{
  "input": "log_mel",
  "spec_augment": true,
  "vocab_size": 8027,
  "encoder_norm": "batchnorm",
  "encoder_depths": [8],
  "encoder_widths": [256],
  "text_encoder_width": 256,
  "text_encoder_layers": 8,
  "text_encoder_norm": "layernorm_no_bias",
  "residual_init": "none",
  "muon_scale": "match_rms_adamw",
  "momentum": 0.9,
  "epochs": 72.9,
  "warmup_steps": 440
}
Rows from block 5 of the text encoder of a small contrastive audio-text model, named by matrix and row number. Rows with one number belong to one neuron. Each number is 128 + 32 x the weight over its row's rms, rounded and kept within 0 to 255. All counts start at 0.
After each neuron's rows are labels from the 100 texts, of 14976, where the neuron reaches its highest value: "tokens" is the input token at the peak. Only what is clearly more common there than usual is listed. The data: read English sentences (LibriTTS-R). In brackets: how many of the 100.
# fc1: MLP up (text_encoder.blocks.5.mlp.fc1.weight, 1024x256), inputs 172-255
# fc2: MLP down (text_encoder.blocks.5.mlp.fc2.weight, 256x1024, transposed), outputs 172-255

fc1.254 [114 204 113 108 117  81  92 181 139 116 164 103 105 121 163 150  72 106 200  92 117 109 106 101 113 121 118 107 162 172  82 161 126 177 105 100 141  90 144 168 142 169  94 119 136 151 148 131 140 124 102 112 152 128 174  88 126 155 143 168 183 132 141 181  91 173 200 105 110 125 114 140 126 127  96 168 109 165  94 145 127 123 121 145]
fc2.254 [190 136  90  88  59  66 137  41 139 132 157 142 133 146  95 190 160  96 174  97 105  65 158 134  66 139 170 142 117 112 113 152  99 100 116 117  67 126 162 113 146 129 139 130 112 149 161 142 101 122 133 127 123 182 159 147 161 172 123 134 110 107 109 130 143 161  93 161 142 133 143 103 122 126  42 110 145 118 150  86 128 138  81 143]
tokens: "she" (50); "<end>" (14)

fc1.284 [160 203 123 100 107 105 163 143 191 114 159 172  98  87 120 101 104 132 195 164 176  92 123 213  91 130  90  92 150 111 183 183 198 157 104 127 134 114 134  94 105 130 113  76  56 122 160 114 113 151 189 156 132 154  50 166 162  80 117  91  98 120  89  87  99 125  98  53 118 114 100 132 110 152 189  79 128 159 181 154 122 167  98 111]
fc2.284 [172 116 128  98 110 121 164 145 124  83 132  99 141 142 129 140 137 129 134 179 137 169 100 118 161 114  88 190 146 198  87 103 104 152 122  85 167 108 144 111 134 101  82 161  99 104 180 100 149 187  63 125 121 124 135  95 133 148 162  90 111 106 120 137 115 108 126 174 170  74 123  91 104 151 128 211 131  98  49 138 163 121  94 129]
tokens: "of" (8); "as" (7)

fc1.386 [125 173 121 107 144 108 162 122 144 157 122 174  73 130 115 174 163 108 105  88 147  92  71 112  98 128 123 154 218 174  77 127 145  99 161  28  84 183 123 159 129 149 157 105 114 157 119 103 166 143 111 115 199 113 107 166 124 159 112 115 161  95 150  97  56 184  97 118 127 150 128 104 122  81 139 119 168 123  97 150 139 146  86 120]
fc2.386 [170 109  87 162 140 121 148 165 105 116 146  98  58 116  66 132 176 166 128 139 116  93 127  98 123 155 143 118 162 137 105  76 146 112  95  98 111 107 111 169 161  92  96  90 178 116  81 175  53 107 142 147 175 120 160 170 119 150  65 154 146 189  96 179  98 144 136 107 170  82  97 147 141 125  41 146 112 152 150  41 171 111 147 105]
tokens: "she" (53); "<end>" (19)

fc1.401 [ 97  88 105 164  73 207 126 109 116 153 166 192 118 151 107 136 120 102 128  81 158 131 201 153 116 111 104 162 134 103 111 163 144 177 133 137 128 106 139 114  99  91 173  70 119 139 132 157 162 131 118 122  75 103 137 123  45 133 121 148  75 145 102 167 105 135 145 131  78  74 113 122 109 158 170 110  83 103 153  85 139  89 134 132]
fc2.401 [116 136 128 138 159  76 149 143 126 112 103 152 142  69 175 133  45 148 153 121  77  79 164 112 136 150 110 100  74  78 172  55 121 150  78 135 164 119  90  97 175  99 190 123 109 166 104 168 107  79 154  94 185 111  73 126 146  93 115  95 186 124 103 161 179  89 125  88 107 138 124 107 136 133  87 132  97 137  97 117 111 179 135  73]
tokens: "<end>" (19); "i" (9); "as" (7)

fc1.26 [112 135 132 139 131 136 110 110 124  76 154  50 107 137 151 114 119 120 128 147 151 133 103 163 148 127  86  88 152 140  65 131 162  81 110 112 133 163 130 130 143 186 142 146 145 189 119 120  96  76 120 116 141 121 178 115 172 173 140 107 152 130  93 106  65 104 112 180 102 171 136  32 148 133 142  90 192 141 129 163 123  86 110 100]
fc2.26 [157 137  87 136 113 129 171 155 128 202 136 114 132 128  93  90 172 107 120 152 110  83  79 136 176 109 133 139 125 158 145 113 142 143 131 160 105 132 154 166 117 166  79 150 144  92 122 115 154 117 138 114 104  96  66 147 105 139 143 169 132 200 139 144  99 128  75 118 140 105 119 127 133 133 100 127  94 145  92  87 136 162 121 145]
tokens: "she" (24)

fc1.129 [ 69 111 129 145  85 123 139 156 111  91 127 122 143 119  89 151 133 110 175 214 126 151 104 130 126 139 129 122 144 169 160 109 172  81 130 122  90 114 150 104 141 116 158 122 123 149 121 101 124  68 117 161 109 108  99 107 119 135 100 116 151 151 114 111 147 134 123 132 135 154 119 175 166  83 142  62 182 147 137 159 141 127 220 140]
fc2.129 [158 129 150 164  98 156 106 119 179 169  76 124 118 188  93 114 129 141 127 149 173  96  74 141 117 126 118 129 137 144 103 122 133 131  85 176 157 138 126  84 125 136 104  96 124 168  69 120 136 134 165 115 113  98 108  72 178 182 132 128 118 215 170 128 101 134  87 146 128 106 157  84 163 121 132  88  96  97  82 112 189 104 118  86]
tokens: "of" (8)

fc1.411 [131 160 112 167 150  76 115 180 100 126 168 121 122 102 133 123 156 165 136 112 196 145  81 113 124 131 129  97 116 153  64 158 174 149 120 114 101 149 129 126 129  93  77 155 123 179 175 131 125 133 194 138 162 100 114 177 121 136 123 113  89 127 153 142 115 119 113 132 126 154 166 111  99 102 112 150 123 140 139 136 130 213  96 165]
fc2.411 [163 111 147 155  72 146 134 142 102 100  96 145 111 101 119 154 164 108 141  90 185 147 155  98  76 127 141  98 122 169  87 164 156  81 131  78 149 156 121 136 129 102 116 128 138 119  94 140 127 146 135 131 130 130 132 102 125 153 144  92 130 136  91  86 115 170 164 140 103  93 101 151 119  60 128 160 128 116 165 198 125  78 143 110]
tokens: "is" (13)

fc1.127 [137 173 140 167 107 108  92 102 138  44 116 144 111 105 147 179 113 104 217 145 120 120 118 115 129 187 174 128 147 101 146 130 152  94 186 196 115 145 105 139  89 125 109 158 179 164 119 114 201 107  65 119 164  95 146 100 120 144 148 104 109 127 133  88  93 120 154 158 138  95 152  63 157  51 141 132 170 178 185 110 148 109 123 124]
fc2.127 [ 98  98 150 107 127 106 112 181 114 167  95  99 173 143 198 133 124  98  80 138 128  94  92 153 176 140 115 172 140 154 136 127 122 168  89  72 129 156 163 122  73 154  98 102  80 132 152 164  80 138 164  76 100 130 110 132 137 155  83 161 223  86 131 230  99 108 164 104 148 124 108 150 169 119 144 178 128 169 113 124 112 146 102 104]
tokens: "<end>" (55); "he" (7)

fc1.552 [159 151 154  98 142  96 121  89 101 134 123 181  92  94 122 119  79 107 197 112 155 135 116 118 174 154 134  90 105 122 133 158 206 113 101 136 141  74 168  46 123 153 159 116 148 134 145 125 151 146  74 136 108  85 111 148 130 164  66 105  99 173 107  91 107 121 157 160 164 154 142  89 138  96 147 150 141 160 156 158  88 113 150 133]
fc2.552 [138 174 156 166 177 179  79 143 142 146 133 115 147 228 166  86 140  85 114 191  94 141 136 163 175  86 131 112 166 141 175 135 115 110 120 151 119 110 139 127 155 186  75 128 140 155 163 111 107 117  94 118 161 148 164 131 144 143  94 171 109 135 153 171  98 118  75 185 202 152 178 180 118  96  96  77 139 106 106 116 186 100 187 123]
tokens: "the" (15)

fc1.465 [ 57 100  99 124 146 173 159 153  86 134 134 172 117 156 151 100 126 168 130 138 179 158 129 145 152 124 137  54 132  78 143 126 143 208 143 177  94  94  84 175 142 134 137  79 136 182  53 122 152 102 126 180  81 129  96 128 166 111  75 146 166 160 163 112 110 116 116 153 131 191 150 115  98 113 126 110 147 147 141  85 146  64  89 158]
fc2.465 [144 156 142  49 112 147 154 138 154 118 179 132 122 128 101 139 153 181 185 158 121 108 161 214 114 122 105 154 163 141 151 127 100 129  93 144 125 110 142 109 119  54 118  56 119 139 101 158  79 126  36 123 137 186 150 123  77 121  73 112 123 166 151 111 120 142 173 177 118 105 132 149 172 126 149 148  81 117 173  90 139 127 149 171]
tokens: "is" (10)

fc1.522 [122 109 136 153 181 133 123 135 140 123 111 123 118 117 134 152 104 125 125  79 173 130 169 141 162 108 119  71 103 169 154 166 118 201 140  96 171 186 153 151 156 161 164 129 134 136 124 144 148 193 105 173 139 115 172 131 147 117 116  71 182 123 140 152  89 103  51 108 130 146 101  95 152 165 129  66 134  91 170 122 117 146 184 105]
fc2.522 [ 94 169 125 135 172 118  58 122 103 175 143 102 150 111 135 105  65 146  72 171 111  92 152 140 115 130 157 131 163 106 131 130 137 100  92 133 143 151 161 106 103 101 169 136 116  74 112 118 151 171 174  76 163 149 160 104  82 139 159 105 138 142  96 147 116 151 112 119 137 153  60 125 133 111 195 110 129 126 137 120 127 116 136 137]
tokens: "of" (9); "last" (7)

fc1.313 [134  89  87 116 129 128 101 149 180 139  63 171 134 138 128 124 192 128 146 161 121  75 141 136 106 111  98 130 136 139 142 117 112 135 101 157  80 149 205 135 141  93 129  51 122 190 115  98 144 142 173 103 115 135 140 160 126 149  78 128 122 130 153 134 104 160  43  93 113 100 121 124 121 107  50 159 132 137 105  71 153 138 132 175]
fc2.313 [146 170 100 140 103 149  98  96 174 126  97 113 119 140 164 127 120 117 129 161 156  46 150 113 176 100 124 179 170  93 116 166 127 192  95 119 160 131  95 144 150  83 143 106 109  79 149 177 113 105 138 161 118 125 113 177 185 116 151 161 100 131  96 116  47 157 162  77 136 151 165 127 138 153 117 165 150 126 167 115 166 116 117 184]
tokens: "she" (85)

fc1.61 [143  61 174 156 106  74  86 131 195  90 152 155  76 180 146 109 133 168 156  91 148  99 166 115  99 108  90 137 133 139 152 150 163 129 101 139  91 120 134 158 109 158 124 103 116 193 163 132 104  81  93 159 148 142 113  89 108 151 125 111 152 126 188  79 149 132 163 139  90 118 131 182 142 114  97 114 159 146 160 132 151 108  62 118]
fc2.61 [124 168 119  78 157 151 103 129 141 146 158  92 119 168 126 174  80  73 194 128 133 165  62 156  98  92 131  82 108 153 154 128  95 148 128 178  95 156  69 148 120 158  68  95 104 111 112 146 139 122 164 142 126 142 156 105 141 132 110 113 130 139 125  99  84 149 149  75  74 148  84 155  96 100 178  80 176 151  63 149 119 146 144 158]
tokens: "she" (36)

fc1.340 [145 120 167  93 139 111 113 134 144 125 148 134 125 112 126 212 104  80 126 145  93 122 108 159 171 160  82 185 179 174 113 131  88 126 119  90  93 132 134 125 115 190 137 157 141 130 136 122 165 107 183 115 151  98 164 125 156 143 133 161 161 102  55  61 140 142 152  99 167 114 146 119 112 159 174 147 143  94  79  95 177 134 121 105]
fc2.340 [147  89 137 151 171  78 139 106 148 144 156 147 148 159 123 153 178 138 109 116 122 131 106 143 142 155 181 138 128 146 102  93 136 159 107 170  35 103 139 109 153 118 159  74 145 191  56 149 146 122 142 118 160  99 100 183 133 156 116 181 100 181 129 106  59 175 140 141 178 124 135 105 173 106 104 119 112 151 130  79 147  98  63 132]
tokens: "she" (100)

fc1.712 [106 151  84 151 107 150 121 110 130 165 133 193 129 147  93 126 130 192 141 154 170  88  96 105 124  99 132 165 139 130 127 137 198 138 148  98 130 168 138 124 110 171 134 132 109 124 128  84 142 133 154 128 130 113  63 132  58 139 123 107  81 138 163 198 191 104  97 105  90 114  99 134 123  84 140  96 120 162 116 164 155  99 151 135]
fc2.712 [160  89 122  97 113 131 111 140 102 103 110 206 208 206 190 101  95 174 123 130 134 112 104 180 113 145 136 138 145 123 147 133 176 190 113 186 183 150 147 121 133 143 101 155 141 175 148 120  84  94 147 110 123 147 145 115  69 134 146 128 129 142  96 145 143 102 120 166 129 122 124 136 150 100 157 160 200 116 111 178  98 153 106 186]
tokens: "of" (7)

fc1.352 [146 113  86 137  61 154 113 122 145  93 154 147  65 175  75 158 158 121  94 180 169 142 103 112 154 151 100 135 157 179 113 116 112 115 191 108  86 105 137  98  67 124 172  99 123 208 172 116 133 111 107  97 169 158 142 136 177 182 121 136 142 108 139  66 122 138  86 134  92 147 100 129 148 139 152 111 163 110  93 153 111 130  74 136]
fc2.352 [154 175 200 111 169 141 164 128 153 137 115 132 124 110 138  64 133 166 111 114 157  96 134 124 111 143 166 152 153 194 120 138 182 146 159 119 132 143 158 115 145 134 200  76 130 107 135 189 184 114 128 144 107  88  96 131 101 101 159 122 121 113 117 160 123 149 107  98 164  98 132 137 106 115 131 169 100 189  88 114 158 154 105 154]
tokens: "she" (75)

fc1.706 [186 152  94 166  76 147 125 179 145 110 169 120 106 147 123 111 108 134  67 126 144 138 158 116 123 143  49 108 176 172 136 137 158  57 128 106 133 116  70 132 200 149  69 100 100 165 132  72 147  82  70 126  91 132 216 159 101 140 116 116 100 132 126  98  65 143 114 156 105 107 113 161 207 179 137  56 146 175 121 191  82 129 138 147]
fc2.706 [150 101 157 146  49  86 165 104  97 129 131 126 134 113 106 155 125 111 140  74 108 180 125 143 121 158 105 150 117 108 118 175  88 155 117  83 117 136 196 119 152 194 128 104  97 122 130 143 129  67 149  67 140 156 112 164 181 116 145 148  82 138 114 133 142 154 108 194 143 165 124  69 120 168 104 129 171  78 157  94 105 128  17 153]
tokens: "<end>" (18); "she" (7)