config.toml
model = "contrastive audio-text model"
dataset = "read English sentences (LibriTTS-R)"
train_examples = 15625
noise_aug = 0.002
time_shift_ms = 100
n_mels = 40
hop_length = 160
input = "log_mel"
spec_augment = true
win_length = 400
tokenizer = "word"
vocab_size = 8027
loss = "softmax"
embed_dim = 256
encoder_arch = "wavenet"
encoder_norm = "batchnorm"
encoder_depths = [8]
encoder_kernel_size = 5
encoder_stem = "single"
encoder_widths = [256]
text_encoder_causal = false
text_encoder_width = 256
text_encoder_layers = 8
text_encoder_norm = "layernorm_no_bias"
text_encoder_norm_position = "pre"
text_encoder_activation = "gelu"
text_encoder_mlp_ratio = 4
text_encoder_head_dim = 32
text_encoder_fused_qkv = true
text_encoder_bias = "all"
text_encoder_qk_norm = true
text_encoder_parallel_block = false
text_encoder_inner_norm = false
text_encoder_positions = "learned"
init = "orthogonal"
residual_init = "none"
optimizer = "normuon"
muon_scale = "match_rms_adamw"
lr = 0.0016
momentum = 0.9
nesterov = true
orthogonalizer = "newton_schulz_5"
adamw_lr_other_params = 0.0017
steps = 8900
batch_size = 128
epochs = 72.9
lr_schedule = "cosine"
final_lr_fraction = 0
warmup_steps = 440
weight_decay = 0.2
adamw_weight_decay_other_params = 0.01
Rows from block 5 of the audio encoder of a small contrastive audio-text model, named by matrix and row number. Rows with one number belong to one channel. Each number is 128 + 24 x the weight over its row's rms, rounded and kept within 0 to 255. All counts start at 0.
After each channel's rows are labels from the 100 clips, of 14976, where the channel reaches its largest size: "loudest band" is the band of the loudest frequency at the time of the peak. Only what is clearly more common there than usual is listed. The data: read English sentences (LibriTTS-R).
# filt: filter width-5 conv (encoder.blocks.5.filt.weight, 256x256x5, each kernel summed), inputs 64-127
# gate: gate width-5 conv (encoder.blocks.5.gate.weight, 256x256x5, each kernel summed), inputs 64-127
# out: residual pointwise conv (encoder.blocks.5.out.weight, 256x256x1, transposed), outputs 64-127

filt.215 [125 157 162  88 155  91 121 124 157 142 124 160 165 102 112 167 131  87 150 154  87 136 117  95 101 147 134 144 111 103 126 138 101  90 152 132 129 124 161  87 102 116 139  77  97 131 145 127 172 182  88 179 108 156 181 157 124 122 117 104 114 112 155  98]
gate.215 [139 153  90 112  93 143 108 108 137 139 114 142 165 117 190 160 138 119 114 149 122 140 127 128 116 131 120 129 163 158 114 165 145 124 105 122 100 131 103 137 133 116 144 133  92 108 154 139 158 166 160 162 120 150 120  92 117 187 125 157 102 165 140 180]
out.215 [134 114 118 143 108 156  57 122 129 127  91 135  90 104 111 127 132 128 125  97 146 144 149 176 125 116 109 143 133 151 126 159 105 142 123 169 194 130  83 168 106 171  84 155 149 130 144 129 146 149 132 103 120 158 111 136 157 147 158 128 136 120 101 102]
loudest band: 250 to 500 Hz; 500 to 1000 Hz

filt.110 [141 135 134  96 148  87 123 107 146 146 129 106 105  86 128 126 140 131 137 170  92 117  86 154  65 189 172  80 121 125 144 121 154 118  95 132 139 153 126  82  95 142 103 158 105 142 112 114 170 137 100  96 121 133 129 117 160 147 128 114 102 132 151 119]
gate.110 [166 141 128 139 125 170 139 112 118 131 124 127 156 117 109 155 102 134 136 137 127 189 114 143 121 147  93 136 131 115 136 116 124 134 129 114  78 115 161 137 152 115  60 130 146 150 137  85 105 124 153  93  67 132 120 102 132 129 125 123 108 186 151 147]
out.110 [142 140 121 167 131 114 112 157 122 135 129 121  91 130 142 138  76 112 122 128 148 122 109 135 105 127 131 130 155 157 142 159 126 141 100 145 136 128 118 171 119 123 143  97 101 119 109 124 159 147 172  97 127 153 155 120 152 152 126  99 151 141 112 132]
loudest band: 4000 to 8000 Hz

filt.178 [153  97 117 153 194 108 135 109 140 137 114  96 158 126 123  91 153 178 147 125 134 130  92 143  70 110  99 139 108  77 139 154 154 154 122 109 126 113 142 148 124 134 126 131 114 115 139 143 114 130 108  84 148 103 105 180 133 109 117 127 107 127 153 140]
gate.178 [169 103 115 141  93 124 145 114 156 129 116 153 145  94 150 151 147 142 104 150 117 126 112 128 124 117 124 120 109 153 148 113 162 141 177  87  98  92 167 156 156 132 134 125 170 126 111  88 176 123 122 159 140 131 113 107 129 122  91  91  97 141 135 141]
out.178 [ 95 161 129 140 116 109 141 127 102 158  83 110 128  89 101 140 106 127 132 136 116 182 139 167 182 136 162 131 133 117 120 135 162 129 128 118 145 151 149 139 133 149 143  87 116 105 154 127  97 146  99 127 123 145 103 179 120 174 147 140 123 169 156 124]
loudest band: 4000 to 8000 Hz; 2000 to 4000 Hz

filt.79 [ 90 112 112 156 140 131 141 125 146 107 131 151  97 136  99 165 109 146 127 140 111 107 158 129 187  81 107  98 140 110 111 118 119 145 109 117 115 133  95 110 146 128 126 145 118 161 163 130  94  78 125 123 134 118 164 125  80 170 185 173 201 128 131 125]
gate.79 [135 149  93 146 154 140 121 128 112 156 131 138  77 104 102 132 122 184 110  82 133 164 140 126 107 153 146 195 137 124 145 154 113 134 110  94 168  74  65 124 137 121 128 143 126 135 119 151 135 147  84 122 130 118 113 132 138 158 183 130  95 158 144 124]
out.79 [124  85 128 123 134 115 112  90 141 107 182  71 123 117  98 143 161 107 196  92 107 128 122  73 105 100 141 169 128 157 129 114 169 146 137 151 106 151  92 164 123 146 139 100 108 150 120 148 101 130 165  97 136  94 169 118 136 147 159 175 112 133 110 144]
loudest band: 2000 to 4000 Hz; 4000 to 8000 Hz

filt.252 [146 138 151 135 149  75 125  89 137 167 157 131 132  80 100 138 126 161  78 101 120 162 126 167 118 124 122 149 131 135 121 126 126 176 126 121 148 107 130 151 106 189 148 137 114 127 160  87 128 173 130 143 115 119  95 111 132 134 115 146 105 140 166 129]
gate.252 [130 162  97 173 164 122 120 148 127 128 168 157 123 121 188 148 101 148 111 146 126 130  89 170 106 109 111 159 164 161 172 128 125  92 155 116 145 118 125 146 116 136 142 118 149 137 126  90 157 159 150 130 112 145  79 141 127 121 155 123 165 109 175 163]
out.252 [122 150 102  85 111 134 107 190 105 127 116 145 112 144  67  76 115 140 143 130  86 135 129 129 105 144  82 146 139 156 106 108 129 112 169 120 162  83 135  99 117  91 152 128 150 125 134 118 139 120 129 116 108 179 105 107 124 104 109 125 160 148 141 161]
loudest band: 2000 to 4000 Hz; 4000 to 8000 Hz

filt.174 [124  92 115 107 140 137 126 135 113 129 122 174 117 160 149 145 105 107 116 100 134 105 109 125 157  99 146 137 118 142 112 131 159 145 134 100 130 149 157 146 114 116  85 156  90 111 154 151 123 120 166 117 135 148 156 131 160 111 109  93 166 192 163 125]
gate.174 [ 88 157 135 191  97 134 118 163 142 126 146 148 133 143 123 148 106 169 143 130 112 120 157 104 151  77 129 111 164 128 149 100 132 124 168 148 119  94 127 148 159 150 104 151 111 107 117 118 121 142 159 141 110 118 139 161 142 144 122 124 113 114 146  90]
out.174 [107 159 155 123  69 110 151 130 124 115 103 132 127  96 164 154 105 141 125 125 128 142 134 128 125 142 145 129 154 156 135  66 138  90  84 139 144 120 118  97 158 124 105 136  58 139 115 128 147 177  66 139 133  78 110 100 120 143 133 146 156 169 124 122]
loudest band: 250 to 500 Hz

filt.134 [164 157  88 156 136 103 145  94 152 187 146 150 115 135 114 119 110 185 121 163 138 128 124  56 111 154 130 155 186 114 111 106 129  97 140 124 117 132 129 115 106 139 149 152 131 138 148 158 149 145 108 176 168 103 110 162 164 156 128 184 107 135 131 112]
gate.134 [131 163  99 115 115 158 127  72 130 125 116 122 119 111 114 139  98 135 124 122 104 132 121 143 166 157 135  95 133 136 167 114 133  53 110 112 121  94 130  93 125 130 126 102 114 130  94 110 198 134 120 142 153 145 151  96 148 112 125 122  97 148 124 123]
out.134 [ 93 102 141 138 135 124  86 101 123 151 147 179 122 142 121 156 163 166 107 106 126 107 163 158 131 156 138 127 147 110 129 132 167 110 176  89 147 158 156 118 134 148 178 111  75 112 134 107 153 134  98 124 143 151 116 171 125 166  96 158 110 190 126 143]
loudest band: 4000 to 8000 Hz

filt.96 [150 141 123 129 168 174 147  99 163 115  74 108 164 160 157 157 162 142 145 118 159 142  75  92  91 137 125 164 128 147 132 116 130 113 135  97 129 134 102 146 128 130 124 140 195 144  88 133 153 138 198 113 153 130 137 104  92 124 152 127 110 149 169 116]
gate.96 [157 144 122 138 188 141 118 136 180 168 117 162 106 136 138 148 162 130 191 105 114 123 141 142 129 133 124 107 126 103 150 105 103 146 122 122 103 105 125 133 138 149 122 123 133 179 125  93 139 149 108 121 145 156 175 108 142 147 144  87 164 129 169 132]
out.96 [125 115 133 128 124 130 139 100 103 120 143 120 113 150 120 120  75 129 120  79  96 127 159 151 128 139  98 139 134 129 125 126 105 110 154 138 125 145 109 155 100 120 131 108 129 109 148 133 133 137 164 134 125 207 124 179 116 158 111 130 136 141 140 186]
loudest band: 2000 to 4000 Hz; 4000 to 8000 Hz

filt.188 [152 101 131 102 108 133 113 143 124  90 117 130 157 120 123 175 150 112 125 112 132 142 113 146 145 149 154 129 136 133 128 115  94 177 132 159 137 129 107 139 112 174  84 148  99 127 116 134 132 148 150  94 108 115 136 168 180 150 106 134 129 118 155 136]
gate.188 [126  93 106 145 125 127 149 114 131 141 162 154 156 176 144 184 123 143 169 136 129 117 123 138 172  96 131 173 119 132  95 122 171 138 202  73 132 129 110 134  95 105 169 124 130  95 144 122 102 120 145 131  91 153 114 128 124 132 124 132 126 172 140 144]
out.188 [116 110 131 163 119  84 130 135 111  99 141 121 131 115 111 124 146 151 165 116 123  86 165 127 105  91  93 117 135 137 156 139 136  85  48 131  82 152 122 134 175 154 149 137 145 107 108 103  86  84 134  93 132 103 100 121 129 125 129 111 122  71 138 126]
loudest band: 2000 to 4000 Hz

filt.13 [107 115 156 141 148 168 144 154  98 113 116  94 149 162  91  97 134 154 124 102  82 127 148 136 111 103 147 104 113 112 135 104 146 130 107 117 150  92 128 113  71  63 140 148 138 159  95 135 107 128 115 141 178 133 137 102 132 122 187 143 144  78 172 125]
gate.13 [189 162 128 116 110  89 136 131 158 147 141 155 121 154 127 107 129 131 151 116 120 144 114 162 122 104 142 133 121  99 111 166 123 125 113  97 104 111 126 152  88 113 129 174  98 149 133 132 101 128  60 129 137 121 170 108 165  37  70 111 106 139 116 108]
out.13 [144  90 113 136 156 133 103 127 121 182 133 127 103  97 150 163 156 115 139 128 169 128 135 117  82 163 163  98 126  80 134 135  94 128 105 102 143 101 125 151 177 177  66 154 123 181 109  68 156  76 133 138 152 133  99 101 168 104 119 101 137 111 150 120]
loudest band: 2000 to 4000 Hz; 4000 to 8000 Hz

filt.111 [ 97 119 140 108  75 130  91 125 128 116 152 133 133 128 131 121 137 134 108 132 127 121 146 101 156 127 125 119 155 115 120  81 101 164 109 131 131 126 117 139 119 101 133 119 146  79 134  94  81 103 156 105 106  84 126 149 103 126 174 145 126  90  65 129]
gate.111 [138 142 128 136 161 137 137 156 111 150 180 152 149 111 101  88 105 126 114  94 100 137 161 137 152 158 135 161 141 118 154 110 124 133 135 121 123  72 106 138 122  92 142 134 112 158 123 107 108 139 134 153 132 122 168 143 100 122 123 137 104 139 136 127]
out.111 [ 95  98 184 148 140 121 127 145 141 137 131 136 157 114 150 112 137 125 152 125 172  96 155 108  57 153 135  86 114  82 136 117 133  83 161 130  80 141  84 136 116 160 143 146 112 127 116 138  71 128 117  90 157 128 114 137 136 153 147 115  88  99 140 127]
loudest band: 4000 to 8000 Hz

filt.217 [ 88 161 143 117 143  78  85 105 118 138  99 109 146 150 131 115 117 162 131 125 120 130 132 145 140 115 119  52 109 114 143 163 176  86 115 148 120 122 140  69 110 117 122 123 134  94 144 144 113 180 122 156 106 148 111 162 123 164 171 103 123 134 115 133]
gate.217 [144 156 139  90 108 125 131 126  98 150 141 142 111 129 152 155 123 118 146 100  96 138 151 122 162  70 112 154 148  95 161 139 157  95 127 158 141  52 163  74 142 146 136 127 106 119 134 142 105 117 143 114 124 160 111 127 112 110 137 128 135 159 130 111]
out.217 [162 107 106 166 163 106 115 129 109 125 134 120 132 156 166 106 138 127  97 130 133 134 137  94 134 141 156 120 179 158 131 159 153 109 103 140 113 103 110 135 139 151 136 115 123 109  94 147 129 144 109 176 132 139 100 121 128 199 130 125 177 172 145 136]
loudest band: 4000 to 8000 Hz

filt.15 [142 138  97 164  96 131 131 135 102 149 133 134 119 116  97 110 141 145 122  56 138 158 190 103  57  86 125 118 122 125 113 100 147 127 141 131 143 106 154 106 105 110 142 114 122 104 144  88 133 126 135 137 142 100 129 103 118 116 151 155 157 123 124  97]
gate.15 [130  98 103 144  95 103  81 164 167 105  82  72 136 134  83 186 119  69 111 120 100 153 127  82 160  68 119 150 122 121 118 140 142 163  91 119  97  88 147 163 121  98  92 140  91 154 130 124 119 151 122 109 146 119 163 132  94 122 112 140 158 165 141 108]
out.15 [130 138 154 107 114 149 109 132 113 159  98 158 140 117 143 145 128 119  89 128 131 130 100 136 116 167  98 112 118 129 107 136 153 142 147  78 126  89 107  95 143 145 141 101 120 116  63 161 131 132 131 136 145  90 131 132  97  92 132 159 141 170 144 128]
loudest band: 4000 to 8000 Hz

filt.251 [157 134  96 140 135 115 118 128 115 148 156 144 125 163 152 177 125 156  95  76 161 138 174 124 100 142 109  79 119 109 125 117  91 100 105 128 176 165 129 119 132 150  96 137 120 162 164 144 150 115 130 118 117 161 114 121 154 124 135 106 173 107 102 100]
gate.251 [129 169 110 118 104 123 123  70 105 122 122 152 106  76 124 134  99 111 116 136 119 126 111 115 144  81 130 119 138 176 127 150 121 132 134 133 120  88 168 139 144 170 166 131  92 139 161  96 154 132 118 108 106 128 131 119 112 146 153 115 152 155 108  92]
out.251 [121 141 187 146 116 138 174 118 138 128 105 131 101 126 117 124 135 118 100 111 157 131 130 138 108 116 147 134 158 101  91 118 137 141 129 111  73 150 114  86 128 148 146 118 163 155  95 119 131 122 137 144 132 172 109 144 146  96 156 152 103 118 146 103]
loudest band: 4000 to 8000 Hz